Weights of a small image classifier.
Model: 6.13M parameters, 32-pixel images, arch vit, norm rmsnorm, num experts 8.
Training: soap at rate 0.0027, 6500 steps, batches of 128.
Data: 48750 training examples, 17.1 epochs.
Rows from block 7 of a small image classifier, named by matrix and row number. Rows with one number within an expert belong to one neuron, the router's apart. Each number is 128 + 24 x the weight over its row's rms, rounded and kept within 0 to 255. All counts start at 0. Numbers have three digits each.
Before each expert's rows are labels from the 100 images, of 14976, where the router gives the expert most weight on average: "top examples" is what is common among them; "colour at peak" is the nearest of a few named colours to the mean colour under the peak. Only what is clearly more common there than usual is listed. The data: photos of arthropod specimens (BIOSCAN-5M).
# router: slot weights (model.blocks.7.mlp.router.weight, 16x192, trained with AdamW), inputs 0-95
# up: expert up (model.blocks.7.mlp.up, 8x192x192), inputs 0-95
# down: expert down (model.blocks.7.mlp.down, 8x192x192, transposed), outputs 0-95

# expert 7
top examples: order Coleoptera
colour at peak: brown; grey
router.14:076141131136112116145131110138107117138121110152110093148121135119115096156140134140088131159099077147111114102127137101090117090120128159109133158129124086130170131144127152063114123141149126140071149126152088130157089158090146128081121123165092171112119142119115137128128120147156177114
router.15:154150100119098156148113097136133120142131146107155152136180131124091116116148106183098138131134146127167103097128144068167100134159103144123157108106164136114125134101133100130169158174150091156084117091132145110136108147129116139093130136103133117149094107111089112128078114155118127104
up.0:101119132184114099140116141102124143113104153139111132120123121160134126119151104075127136111112095126078124147092170130116182131115137064090161137123108157112150104137133168146105082065115115117075187140105083145120146087092140110083111149135120119126145096141134136156116131109124117128
down.0:117125131123144126104176115129139139112133114101138147112138174174123129105094130109113136135183143137106099150124101149143116149120110112099107125127169145129131101128143090185135068120147110109112142098128107135131125172140126178071155165130156121127140151123126171150134138102126128158
up.1:083109134100109141113125120110163121147076097144131140128092135131095177163159113100101105133122132125094133126086113081142184113103168161105141124116115073146130089154129132114099154153150138106168173152118112154100146145125122144128129110135125115083164143133145122098137135141136121154
down.1:141100159119165151095154119140104153152120140081139147171091139162134125153146100166104171144110135118084167096118149106153124076088156150083101094111142137140092115123112147121106109100146118115198137124152147151111126124146137120109108107091111148112155132137132121054157145145155145141
up.2:106106124132150161112134159150154098102136104165113100135101091110149132135124164126189122082092125117109161160100125139113111157124109150162134136131103131096140122125161145159133093144097156097128110137061119130104133133116111128123132142148150098096152127134144135125172129083125117119
down.2:149117104138107168104144136157157160165146091159139117124107096135139135186140144151171114117148153150115135139113111147159099095120092141147135129100079097083129125142143146132122133119141136127162118116142182116143135171104093132090137113141116149118116149141142128095135156125129148138
up.3:119098156178098080134134150096138077082109153163099143133123110077145115111098148147117094150117143123119184166185145112149104132110086120132152124124163135164135154158151121154146122148146180137132121122124119147134138142142159134124140092122133084158079149119153113098127122117134136133
down.3:141153107122133148159140181144144107171105149125156141128141150130123098123144106144144114116158140159090084106174146107125140108121147122120093151130108123114113123099114159113142134118121149126103103136154135147136151117146082138133151154172070116121131071152139092128122106134147170124
up.4:127133115099123138107191115171162098115163051114157134144140096119121156085117138115141128151119120118122123121076138141147096118091129165161158132126089112147143091129139154115119139159096079121132110144138133123155159148117151197115090086154128117133167103094119146166123148114165129142
down.4:109120152121126109135133087081141102137128105146098121153161132128140136136129120154106138118157138118132162105125146164140102130142110096134158120108114156134151147178134110138152152123155132129105118126153163063109146130169140137130104102082129158137094065223120123140145126100124148126
up.5:131146122112145143124131162131125059062188081135114130137136117085141149138144137137149125150148157086150101100146106138095123094126115126145127102149143130142081107159107122156114108108133127138139117187191127126163119160148205160121113105117131129128143142117129141151120125098149145105
down.5:176128125124125114168146128107121103101113107130067132127119140087119153117108117113116140084118149143140111087131134160162155089149132103125132159114153125127114134117134138116147152101109155127081105125127136152103127140209135117129144126142119159145133092156094100119138124103134170126
up.6:106110149132134122110117112133079080114100133144105116127145109090162140138094140114113094137123118130124134199130102118138137178112108172165133117117108095138124098156118129120108104165126154107158103120105125129126147131140127142164097182152134068144153151116142134136156109132140130121
down.6:119122142168096097149108154181123135148128130125120105163098145135152142132124129130146147104143132125076144135118110125109134129060145149122125167116141090147127121138145124134164144148116130086104144132178119119156158128080083152176148134151138103138169123104145122128114083102108130141
up.7:109104135149149136118133174130138111079109120151128110115109109086144144146124151128172117079090144099097134173102119117118130174119094143146129141115129120123140121162150149131136119164120164085163105157084123128132158100127144137146125141140165120069132132143163134125128147101165132117
down.7:122116094154126149128107150126159132140144101151133123140119079154129119143121139144164121096148131135086119151110122125109125113066163119146135121077101086114145104129178164144144140127112153104157138142165157122123131149076075126111157124123136119127142142128173133090126114123111123132
up.8:104124116155128085116157132169091160127114146152113124117126130146120141156073110128135143132093124187106118146125124152132131173086140144102115168137120079162130132132133130108138124141135103116128146098134108170099127092106186121103093160143139166090129165123142135163147157154108122174
down.8:131147161145146129091115188150090150132150122148122124125093141141110109193081134160146161129138126112112129135096156128104139136119146074069116075100132115152110136102109097111160122121140134131152135105129170136108084131088143097109102108115129132102110140141160152072128181125124157156
up.9:120150100119150118140088141149098057109138175068105107091116149122132119154148103126123127128094151090190131158139100106110130141138141132137076129111119160129098130121102134138083142132098125126115114085095110114133107113122183119157147158124138103127177129139101177123139123146146147111
down.9:128108132114143141172127116167127113072142122136148111114096117142151116137089107143161130110123114093109103128140156150129105109172125120127146097096084073122105153131101124184163100142104123105140114178119112105129113054091109167136146126117123143164147116128139152130163143155090146113
up.10:147134130175139105130113178115143122103101146127111091125124118161158132157111099108140129132126118124119126135105141129084142103153168112173130137145113200142121129151107125131139154123099148102094153172125120093095095106098115124093109107102135134126166120163163120102151110120130085154
down.10:136126103160180152093175142171149130082164116151164162117115140156157095125112121097142112170153093141135109135128101118132119127152166141088128090136111115113105122133163123144117158150121139131153166167119106083123092101151100154146130126098116129147131181087113150144154113101111110140
up.11:126133131093118093154132153129130097138114109135109103127112130054153138147119145127134120152137174127128124131141123132126140112078110102172105125153159140165122103156159113179174114116120143120083141109109102098132127124127141142099147145163104107135153156102140129102148115178110101165
down.11:156128125121118097123173142097153132153132135173108141089105131132097130104106127123122117080093187147146128113107111146119152121122114123114139149191111125144128150091154127103133161121146143117096108135103161133130146111183153095144142148166127163146120116135079054129166101138112144107
up.12:123138149146165145115105093138137119144118172159145142155118125105131136063150108135134078134140089107131105131168153080120134092114108120091152114140186129124130119142120145092129135130124170120113122158192127097139123177138142138117120112106136121095109097081125138081131108129117108111
down.12:122158113139116164167121136125154107138076093110092147134162190105131131171119087130107093120122158132166117126146135128150158115130134089147106141114090155112127129129152124159148102123133138117101130095130156097140134149124134096161136160166083138090120124148136109127136131140137128169
up.13:121132144153138095127128152130129127112138166116134120125108096120180106126156141128144172114128129094119072140135142124138191153136134134156141107123112159161123166172170107118157125147132123129106113125114129130103130105134095112140119136118114123116147141167157117128136084120145110129
down.13:182109110130143153096162116159118159139138100133122177131098134074142151122131129140110117106139119168096134132139126152133103163168131176075125101130088116074091118102151139121119124157162136100136153155126137123130075106080138157164113124174157152138147197069126154111137113164099120143
up.14:122113143152162124145195156110142188096140057143127166139159101102142163116127139130118142133120107134112120107112157140132123179129079096098116102109093114114113128123130128139120102141116070103108095116088128112127158133120139159086140078108112156143138126150154134148121113112160147161
down.14:128187125123120166133137144106116108108140120109139153101135145167135073111147137099145120114137141156118106111169148141132107085128104145150135140121113136105111130091133084153141155106156144132136107111092153116131096152188138107110137158121138162129081115152152168119169122104123146107
up.15:131104124139109100138113126117097134153130155111154102158121146175126089175116140141074156137090142118156146124121123134113133140131156133117061147099113151160090136190132124134125144149140129113078135100121099138095122104113165157113123113110156117093122198170146143153120122136133160081
down.15:175143132115171101147114097118106107084125122130111158122110140136147140125111112102114112109122144104147146145107154143149159112158129126156183123154149140131089155140078096149137154120151132102110103138131133160104162109171138109120146090120136174125123158169105085112163138132126129101
up.16:108165142087150139104161134123145171117109149120137119110106169171125110154121158139106108129109093100113127148103147132119126174135142159140152132106145089115139133131122144099088154118133106122176167149146096205132111142125131132135139168151112166093089152114123146142142148121130117133
down.16:146125145156141105119119127130121147150134103155143151158093118128116102122105116139115163106116143109167141112132155172117110106097132145097070055112139138157152151130132128104156123132159163090151136123155132116115157122098154112112123090147075076093121128129136115108120122166153181158
up.17:119129128107143090166166169135121104099168145139081153129131103114139144166184135116149119111101095070104143142139140098108131149122090148163133127142142136096129135154170147149119119125101155130109124160135132156163126135125103169129080129108128119116141156098121118104116094133197126100
down.17:149185159141168155117172124143117147126176123133126125135134110184135131143101171100133154125155136107131117137126153178118105104140167129094100096133140119122079120117171108107116125110165138154181086134136146125130105123089112148112108111090126149142137131122135170107148157145134148148
up.18:126080128140122097078126097129125124130116120139080108115128147118180121103114119098138102150101079155111151123117147132077119092071128121136131137115131113108163109117150155101111116102102183113106151153134087129125109169109187058114133127113146112167149112134104151142117100122146109075
down.18:120148130129099162084152143170136112134114101101127133107142105150185125157133140113142139148100106124098153112119125116174103114094153147105120130143174114144144135122104142124122090111144107128143141124093160118133114148127126159146095126107204135143140163136140177087169154142138157147
up.19:129153132095109130131109139111094163128117120098119115124098164114142118174112098124132135157144130118138120137120099173109185115136165102086090138118130110100114132155102121180121158112151157114111177136139105110102114101111133114124134109139117154112120157138111152086163159166121101118
down.19:165146136121139115113125121117095139121162136176074141137107136136099179123160148116070134102133174129150112095132108167139136083133166135124123151130131105151173132121137127094145137116136153127106105141123132168083139134180139080126147127112133121136147100150093140133162143117126157124
up.20:133133145145094102092133128105130104100109120165104149132124106099195134143097149076152096150115140078140131123125149141098145087122103125159139130139132162104122118137138126105127104136116151090092133143103100153132100122104096138100095119152134079161126119074132138106109099137150092116
down.20:145163133166105103106161130150104152112158120123160151141131108141169091148101141099155110135153095113071163156108094140151132101140151093097103088149133133124117122117127142149144152109123174113167112137123149128144113119105097193165133118121144117151189167115115142129122130068085114188

# expert 4
top examples: order Hymenoptera
colour at peak: white
router.8:116151104137102151137112151093145115159130087135154110161123145075126126138089096141133124088121150161124132144138135107146094128122155136142139149087086149145085111120170103108141142133099122155124142094125081127107103145092093127083081120123140091153154159148137097111122115166118103148
router.9:116148094157127155124129131147179137100093143169110113130093138140155097152084089111115075086138132122142112125121175101152120140095115143138113149131115143123118102148137145108180148104128124120076140102132079112146127121101135091073150158149150139103077136128113118129115068159144130137
up.0:145134135172138147159098185141108145089123119187108142133116108098123098091090170161098081134094148120134133134147130141129126137134093126108119103103115151146152117158152131124064129120103151162095097156180166127148139139113153155154170109120113162136108164119110126158138119115163150143
down.0:159166078124097142143126156153128134145129133153155103104152114118116116137120108102150147148122127165152129135152125092103129153117099120113152123126129166142139108105084162182136137128067126175113121162095172120104106139187136106208123144104131125138116160138154139122137146144137142144
up.1:183163129161119116118114107134148150143089100127118179113074107106143133123129101126138138121176123126099140160107127091125119099106116131146146128158136115134115087135094127157165104132168145066140158171125130135128178112169111088102113131175119110099182094081140117140108092111103145167
down.1:139163123095135087156148099141132088139159159110110066165144130156111133134126163137127153126126092126131107107147095107162094134129110127132129146141169137132077126132122128120141144133123123145205084134097140109131088119112121134114116112093102119137124074174106141161103155118131140148
up.2:175124106126051109112093122181140121103111100142134131153136148110121096135108113173118146109129093160116115134137106133165092100100101170076160152156132111124134114126124139098097138088169140118147148114180158161118151101131125089151119124125124140130135152120137111114162137080164125109
down.2:101144130125127081113118129151104145118170166119102124164152138157117153147129143153159139148121128139107113103124114105146127112142116136156075183138123142118110108120133117125151144140107094103187098110155141103121133115124097143088117122077114128135134093147123146140121152146121165188
up.3:092137138134139137167128150116140143142124111121160141140100182113099122160110170163121094131092122097159132169102134087142132135174118143176105096125145130128114100131092112120101142141132129115116113111132098137169155120136139175122123103157134106084137133098080123146132097149141158152
down.3:148128105109143158067141141099114128107122122106152099089139112109185141134074145096142144148104120160128146134085094120117119131136152147127100098118143168128092152155105115138109126131123119092100157123152083110123128127137114124074130078103136126123146088151119105175121136131091093108
up.4:161152115135095132137088107151098118107177113169090144138116141094140107174141124158137132118102159119118103136167119159150125095127123099127118129139113106108129117167125163136100120096105108162115106093149127147150128143130143122127097127134115171188112122135199187157143146125106165089
down.4:141083120136111149122101137135108123134122084157160141128138094081160128121134112108161116184108156128121143143192117136106095119139118120139136094149128149160159119111128129109131130142126103127094095095111150120145136109124112095089102123120159137141113119121112123104128117147141135109
up.5:087090157151123127136110153087128135131113148111100114149174139101108153123093155125112129150097155134109151129115114132151127090115118124125129090070142132124138082118162106093096113179077094178135191092134079141156120113134134148149132087177124139123131142103101101101148153121147071117
down.5:125112131107058171162154172140131121124154127132118126094069114125130126116139074155069145137142094158137123067149139138133166138125172070188144140119119123103170140136123145128096110140139112146144117174136115117073110102165124096147099121055170132110135119147141102128104117137122144128
up.6:102115167124177141096141124142126102098124150148102142097151161106137113129175143121126088140149130092163068123160137092126146159111092167132102117144165119109158104152139133128128138117181142113092090103125166105179157114153142124099169108161122123130094132090120147098126099099142154138
down.6:143115086114084143147107135127160108146143103159143144127142131120110117113132110138154111128154111138149123120155099125107118119163102153169134101153124140121151114120141099168089109139102128155110111129129134128129111093155112126153130122121135145154128116125149163130149159127108144138
up.7:136133127162110084131134125132078114088142105118097173132154096183169092143145080140106130126136148091125127111122139118112121105120090140100130150196132144113150114140158132142139096136132102130117078147130144130121167125122112099126133151076137111109132088112178167120141091101181150101
down.7:150154123128162115103118108138118117149132126097102109187139131144127112132114160120148123087106178142159163142145104075171099151172123112083106158164133097151094127085118145125116167125078098159167162140136121125115125100109114139126109130099094128170124119130127133141096149124103122143
up.8:157131150119130131086130090166134110134132146167111138108116097133150099125164122151146116120165109132129099115161135155117136147098118162093121158166107089107148169114154187077088112112136127119129119092151164138126096115134153107147145129147134170130097158131170174122163165137141149097
down.8:104140136140147129102151168138128121144128115137101102117119140149127149161103095156094188137147164162133103141158164094118080111133141088146130133131136118106141067114107152119142129154084118091124124109117135098111124115138131148104120102136147144144129082154164111097124107117105150134
up.9:101107157161149085151129127158090155114127146126099164125142111145115100101117145111109136160085117068156141138135119123147164117126112129148124084152133139152141113147093149152110117140121134167095152098121109105161185077143158161120136096125156098111142152089129114133128129105140140093
down.9:154146076104082108155139109097105113163142145123175131113111099081163112095113137109136102161113154140154145157148145156114081121089135133158144100106156154167128094121143106120122111101108102147111114153146167107116127120137093128134118109124125109172113127155093124164154107143123149127
up.10:095164140128140122122139090117128142175163166157166174107119155120162123090163114142138147107145146133069096166136132103164113133099152092127162138082121095111111096130124128132141123120122123126111186152109084124091128144146087131096132156182082126097151108128130144133111136153085144114
down.10:142140142105134100134118116171129109105111155128122136153140095161134146154144134147144146123159116129123092108125132124172111144169118142146082170157133155110113171137125147120148136150153121112161113112119128102124095119085128158142127124058137123138108096132102131134157129134123153142
up.11:126117152140164133115118132126142153104117125137153144097151138147161093084108084122133137176146105131089103150140170141146154125156111169091096115139165172113161110168124140144110140111157143101103119146131124084129134079142159150096161101122111153142133119141131122118145104175105157128
down.11:111122095156099135158140127104144132155153130123169182138106120094138127129133114119147077152112136148142114131168147139116097128119097160155132133124125155140164078110148099124130114115115082158110113104140120124121144085157106115081105078112152131151153126148150145136152121122127154125
up.12:106155157169116116091157141121109136107126137127134161104127084133174120166106139113158081123116119115153159159145136138110132197148106163091134127122134127091151146090105108112115114119154122136153084180155155160129121137169153129170132139145174126098097126124100165147170096110187108181
down.12:127118123135164138086163174144152114172105140098098108116142097143118118121170110085139107105098125102152132133155129125162139131107199155101148155128110133138117101114081221152134140155134151147141135136119119130113133128161160108157092144154132123116145091139140135107090148173128151097
up.13:171151141094100137064129139164145179079143118105149135123110158132115076115105115150117130131095102119123089118108174129155147174165118114095114121149158159082144166121112164088124157099205123123113098153138126168175152141109130104125144113175107129102091120117137139124119143119142147117
down.13:133124086174128163118146149146085168125155119105157118114133164130132125068108099136129132098100132141117110115169130137074147104096130158099084126092131104167116129128106142122104145147146171118163131108116122102115163115184111148101122112141128124135165131119106153167092121142118141137
up.14:068122149166164115150098110107131070112082121172112117153131164121131128085140124133142111130121178120115126137152100077181158082065118119111087122127135101178146112156085129175136101146130184103126102126094130092145170130145136133130121106130118124149170111139148120117134127117123135144
down.14:121140084112117154162162133158153152124114107133131150138103135122101095110125067142130153133114135155129146095139112150115164139132145085148131119107114100162130114131134178136098143144128132166088131154122142122097095101144142105203121107125139138110087130123155115130122123117128170136
up.15:111095111158142139149106160116154153131132127119111102139170135138122188106127114125128134157134109130090154106138137138075123089145146126114157114093080140173132108132130098104120080143137145158118127106138122071107138129133135144122146103131101144139132109169117095109139111118142109101
down.15:152131126146119138107132126101134120119093119133172126135073080136134105116099146114101144108101132154154135102151099121159147123094133045139151117124112127109144111127120161136108105105115115120125121147101125105138104091198132094165154109112132155156121117144128123127090127131110142161
up.16:069124149144149095125082118137134103128097105142139145111124125121124140081118149118121167135131145132099133188139128097144121131135107109125138101115161146161153115112084088164123152120152151115131143145164154107154124108142134135153159124141093113119163107106111087099139099106130130165
down.16:096141128107128165144136110126152143122105110125161163142117162119124065092160109129120103144145161110162124117163155141109111106124120125134133090120121131103134112118140168093082171138108096186108115141089123123140118094161131119156138097121140117135104148135132115102156142122068165100
up.17:115133114146141122157117121105093161117154182202127142083096161183141100084155148097116082143153176110154144101125120112138125116120084069123119113128133130154138125120142136173113126047116122157112133157126113120123171119145146141130134135107100145137124118114159150197117118150135158125
down.17:147097103112114157148131158174125147165122092167158153130110138095145118145155093126131137135128164121142128128162120137122109146148129129120142126169133148161133112122129142131097097159089114168104074120121119104095139107182119137123094149118153130164123145105155133128140134166116165130
up.18:099133150129116145142076123080107136115077106170149167142094141091117144157131128165119116107107164136098081184096138106126119168129107167148138118112144155095130091131142098123113142154158154074136111118127096158155132149146120161136158146106153122098156128070108091092131106126154113143
down.18:129098117134116094107110141121096142115149130118128121161124134133159133131124162125117146146103110146079129107105132108132117111146128114136114156126147131096097121116091103126157122122107103096188112124141141104142101131123093083068131115075106109113149079148109108127123162144131142167
up.19:122123155108145107094160125121147156096138133113115121104085140161102113129146122095129109139125097109132077081094198112120147121150119077104092161152160127093146133133062115116138116104123087101122102148126139122141160155102129158139142131146118096125093123117139094138134125133150154136
down.19:153182116130125095130141096130147130144116134136163121169139117133097120085147107103096133136146114120113148080136124156079151099131125095097099128134161107151143138123100140069098121143170145139097108160145131174124140100094127131149132132131142126109139159095090144117111105156138137119
up.20:099090157165162102139110154131119132168107139100116128146121127128106208154136143147150130151072124128115143137114074121150151135143129089109115096136174142118143138188155138120104121130112137157132097079121108123156126140161159148150149087119108137123139128077157116063165136123152107158
down.20:136063102113099140145158144139134134114098144116123124103102105157094118122134095158084140083088093130113113051127091128110201134111151096144152096124121080143128126160106143134115121139140147124137124151160137136092113129150131117187106135134124126119135136123121116100105091133159146140

# expert 2
top examples: order Hymenoptera; family Ichneumonidae
colour at peak: grey
router.4:147150145145166136130112137147091137108126133127132101133110094142160095154160097078127118140085087118146157155131151111094091092107101113113135140116138121148153138174118149095155170112094119127094150156118112107123123160101170102073124142150151095114092138102112099135135090128143129114
router.5:157127118159143133126121122149123155133147129122128140125115135117155096160147075126164113104161100143135147154133126087127110136108115110138129150180168118119133159147120155080180134121131146098152114176123123153114142182154140097102164119136118091159130135090109108095106073179170116114
up.0:122091086106147083064156099140158128127127176152088142111115118165117116125159112095084182144157120101165106118108160139085130155162130112127113163153127149141133123138127124122151124096162095113124150121144143137153110138114120052117155113131082126132132053098140153132140131112120139145
down.0:122187088128160109140103112094120125152129131148125147131130107096108180093139117105107121134146143139063124107116102096137079099175119131081133107120093092140118127089157121093124111116076120126106126131130152148156146098071088102125159099157138124154140116117157123133131161110143108118
up.1:154143173155102093152083129128113157171134141113123133128172136107137136108127146140108107173121122128131145140162122101150094090088076110144151103124104120135153092117155147122128075129109110111119102132141159103097136149138138157128120130119117095138147104116146173152158105118124108132
down.1:105082117110129167104103167112155146117155102143111097145139148142106128117114140136069110111158127145147104131138145198091101135130172112122117172140114127133120143146119137123130097098124123121108155160158122184155124119116154172139112126125125146112134118138177131114128139128105145152
up.2:130104117129140169132171143112111081134126085114155114144114106153171172123148106097120146114131129184142127127151132157130117113124147148092138126141114141121154133168151107148117119104169162138133134113122118131122105134120113138109140149148129149132109141174129126099098120130103139161
down.2:142163137121123100184089088134159110117134124107129116108124131117125074087113143113124104092108141110168159140080129095133149118143081107150124108109167141102115136121103111135094132130129088103188079139130101122080089137152143129163131147109168165093124190133180121139160112111140133137
up.3:116111151097108119123076121120139131164130142130150109120108166094108118150070176144121148098126131101144085130136152170160117113172161138115133133080112167151123105159140107135093167146179092121129119103139125176158137083105117126131105120108104163101094132126104126131165141120139114146
down.3:099109098171148139110115141134141127106139149067135160100168121173167130127140091111100134129118110143165151150149149155121122137146130128137148163111139113178137159165138134155135139086121140130168168150145127107172131179133121129164158133126132108157127110128125139099112128142100137105
up.4:110140135155096143108123116112143126101160168136143114094137131185121159097118143102101111141146120149135121150144097125159095103133099113137141066158120159126140130138183123131135123089128094160115150117108113096108109150136125145119141136148124143195147133129110068135100144121091096122
down.4:140137120143149129157169100097138148123127102134149129142093111114160153101107122148117141148092090146140135078133137139105104142141116128146127148138151138109078141099163108106137152133108145108141150123157119137150134169150148152125088114167143141119103126159114186131106096165177181093
up.5:103139148101137147131142143098146118110117108139107111077103132110115156134142160094114136127150154131162135123111120146086093166140122111128153152124108117122114133068114115143131148096149141121121155127104158107127113096111124094121108122145156130135108126156162171145083156094137138171
down.5:085153097085174141126111142141101109123116099137174118119104068120112141117086135136137119111159129136147122139104136138183153142175111140096111125129100134111113128158116135148076078128134150151157086144137114143115088114117114148217121113138128126142116128103182118131140114123114144127
up.6:102161119127121108123170100150097131123122144147141102065090138086130109112103133148086163125120119146085118124164092157112084126141157149148148160113109121123098156107088130134135150081106131119131123140149161135096074083128157116122122133143134115133125143154157132145141120129155084116
down.6:123129133107142101094092083155144145118104165136116110139108096104140149119118165110120140137089135119110175161116087132139165084134118133134120098157128130141116134136139130039066150123108119127139090096130127123128121099115119114180093117136160126131165144119119118103134118126103137109
up.7:124109165093144125107135064131124167137137129106140125099084145142122149144130123143105141091113111114132080109082148111131121126140171122131107160112123090142091106125097160119117136163161136097118130129114093141118125114116164153099099134150141121120094101161125140093140175123117149157
down.7:132156141133163119130134131147132135155139142129116122118137157135094110172146124116131131086113132093092123117125135135136131124149104155147110139145145125152126147115149158181122119077128107124088141144110142107150119118014154131138127139149138097128147139111130164115159151162098167131
up.8:089073104114173175120115128133155062113091127141108137123161154103144125134128133135158109124097161106103114124162157115085175134109113158095139123141164114147158131127136114131091142135178172130119109126132125107137146144126110158110158093079172145122085121119161104139137130105137179125
down.8:142148134102127134140099141150083144162150103123120167098119108108149118146078156128196125167148134103127114149147116124109134179103125108148087083135174091102098142120096125127142109129172139100147144128106119114130106141149094109124131141097101125091139121167078147165119129135143162145
up.9:114127148137112120151132107137156130124138144171113137157117139106144116176084118138127116125156125134160152155153149116150142147139075141130125126103147132145103137174091143121139167165132111142119165130130123133115169135116125156102114132104175091135065159119126117113112108122128082178
down.9:132117117070079107126122140182118093072106107098120117112159143152074144128168111084088106158159134118164130133107099124116107102128161114136114164153143139157139119119129117157140109127146095125156113117150170139090080109136147113107138179102142130099151141114164122102105132120124111136
up.10:102116126125112126167088129111162111174154083164134131150146138134115155134101162108127128133114155123137153122094135156096133122149133130134133108086127126161150097141158095132145132138148114186082139100162132121183167105078133181083103122116157165174123141152120137099143119138105103117
down.10:160124120122116116118097125149170143120115163108124116175103125104133132149075154162119149131112125122116117087095132156116116116148110153112132139153112161147133111171110130138116107099137096108107139145123135113136154128076116130157119137150188070195110115129125151108097157143135112172
up.11:140100120120125076123134134099115146129168103048114159144169150154123099106130096080120136129124127096149124135108082135088153116102125172155103173123130103125115114134158133139116075147105109151116138093096085124125139143118130135134131123107097102146141177129091123140117118115127138099
down.11:161108168104187174133123164101128125158122113159131106146117182123104136112133128127096115103081148124117091128125158133158130125123159124097155117099124120121164181161145072122168095178116115141140097106105132134113123152116124115155125119106105149074122078152136143148146156095154132148
up.12:128172108120145102120140065130091134161145127105133155116145087135106115127175122125102140128171114153159115094106092125146116079125153137154139134123118152132105117105144133124153126117123083151116116118101154144105091093123155079113097159137124098093139133138122097135111113122103094172
down.12:145092158099136147127128180119137123084101113167134097082113118136173151098088123113081130150106152084108120137107134104111113141110187142150145115154123132131110122125106113128155088134114139110138110096186099105082120127173114122171140095119136151090150103145113128146139110103138104143
up.13:122118118142128129109125194151132156081123149112101113094135093153171124112097153103138124129156120125150137145099155129123141161113127108137107110124156125141159136107153140125107062089128141157117141135096098136137159136123152085112195113151106130143084103125132154163064123128125126096
down.13:160155134112116126142107118110096100106142124109085157134097147143127156130109122153134119131115117173140124093123112205175136102134154131107100130130108158140139160156159123137108147114088129141124171151116154116139102156152145109105111129090108144171104141146142124173119156138172148097
up.14:109141100093147128116108133149168130132128144135163130174136124144099116140133108128123123112129127142110109160140176106156102175063146130090194131109150100128177133150141149133166144091136137133127145095127131125118098102126132126123130136087113154120127154148104067147119177099148116120
down.14:082115123125123105116147117173129096097139108084113114120136102104107098108116103126140114146166196094134152111144119146083142127130100153126123112111153116133165142120125134130101129126141126145137129102123160092113102151183088117115140122084137114097121130118152108153085145103136163126
up.15:129119120139111158171086146121170157148103136099138149105145157086102108106121126123129146146100120121108093144105112145112123119103160126182192136121133131146117112073166136156092126136102121134124152117121090141058138109129124120152161155098119160075105088143131166154124145127128122132
down.15:161136125133117138122110116079137099149128128197113136142113100159151119124145147094149133103107175170147117140116115153150145104142106142095135090128086139101166148131120076114105077121137138128124052114131120154114104139140143089126115120174147141134128115160121095121166117158149101108
up.16:095104121121150104136142158120106124083161079098121095115092143151140146139124132106148153109139146131140123115115142160103107119124131103122112132123118139089174124123118134146111163089182131089104126115132124105126076108112170124110137093147125138096099104156184153117130125114121134171
down.16:105135127107131131156066116114133088149103131170080120134130095150139121110098167134137131087151127147111125149147134159129173134125111116127120103187147139144158111107116148154067085107149124103177087144141143104138118155119118081175165104108126130138188148108130142122159118161131131149
up.17:108119085089127142149135118127173099159121119120131128148173133114070098114140118140117140127152157135107127091132133087153124165121153140090123135139187136096128112083086119149104103109151143126117169130133154097154173108113114116096101107120125117152161117119164121138110154113092165109
down.17:106120141138145136143120111075122151129124096104186139136084109121093140130151129116132166109119149157070165104144130109114109113157155146150137139099135139110091140090124154149111172131074124147100157112119105124133115096114128184126129093114113143162126161139106151133158157088116095120
up.18:129120125151103122229051160111131126148086110121136166105178164146120117116135109165177115159135142137093127129132119121138135104121108115138139140136135132118150143097172091143106113167123149108100107132109101135095142119120112135080124145065098112153117149107130145131136122175103117106
down.18:122143067116130154090093191128133153153135143115125172089104097148148132155101169117149145144135142133120091096156094147105109147111113108099127112111099123124149166131134101107105106106136133116122126073190146153134090137134139101189154113149115127108134107102129114107142131163089141134
up.19:136113119118126142104152104118110138104156100140081127138107141152135144141145117084133152099107134130107140117111158113157145127117141132125117142137127147121124099133088140154143155155099148150111153111104201121119186117108102138083091136102190075166095106125149088116164155117122126142
down.19:106146144118138098156124127125109148154166117144120154112132158102133110092157091067070166122140137139110133096136121111159145101135151086100139142154147108125123111161120117154134136164105120115103143084119122121084113105085152124136148134121187134101116120136148207116161139131036129146
up.20:113127125153101132135136118158142129108146113169156153086140094152092151101134152143125129145146151104157147118119165080129100090114124111159128155099109164116127115071163120122143201111163126171133126129149164128139162115140123103141124130157142062150159084123136148148098134127107149145
down.20:120092097111127147120157164114108119110102133125123126108143084143142136078140137134136113170121139132100082127130138140099123144119118138151148126123087122103103095086131091104138111132106131144091159112179118154139118131174114113172106109133134166129124149086090093158093087175125135125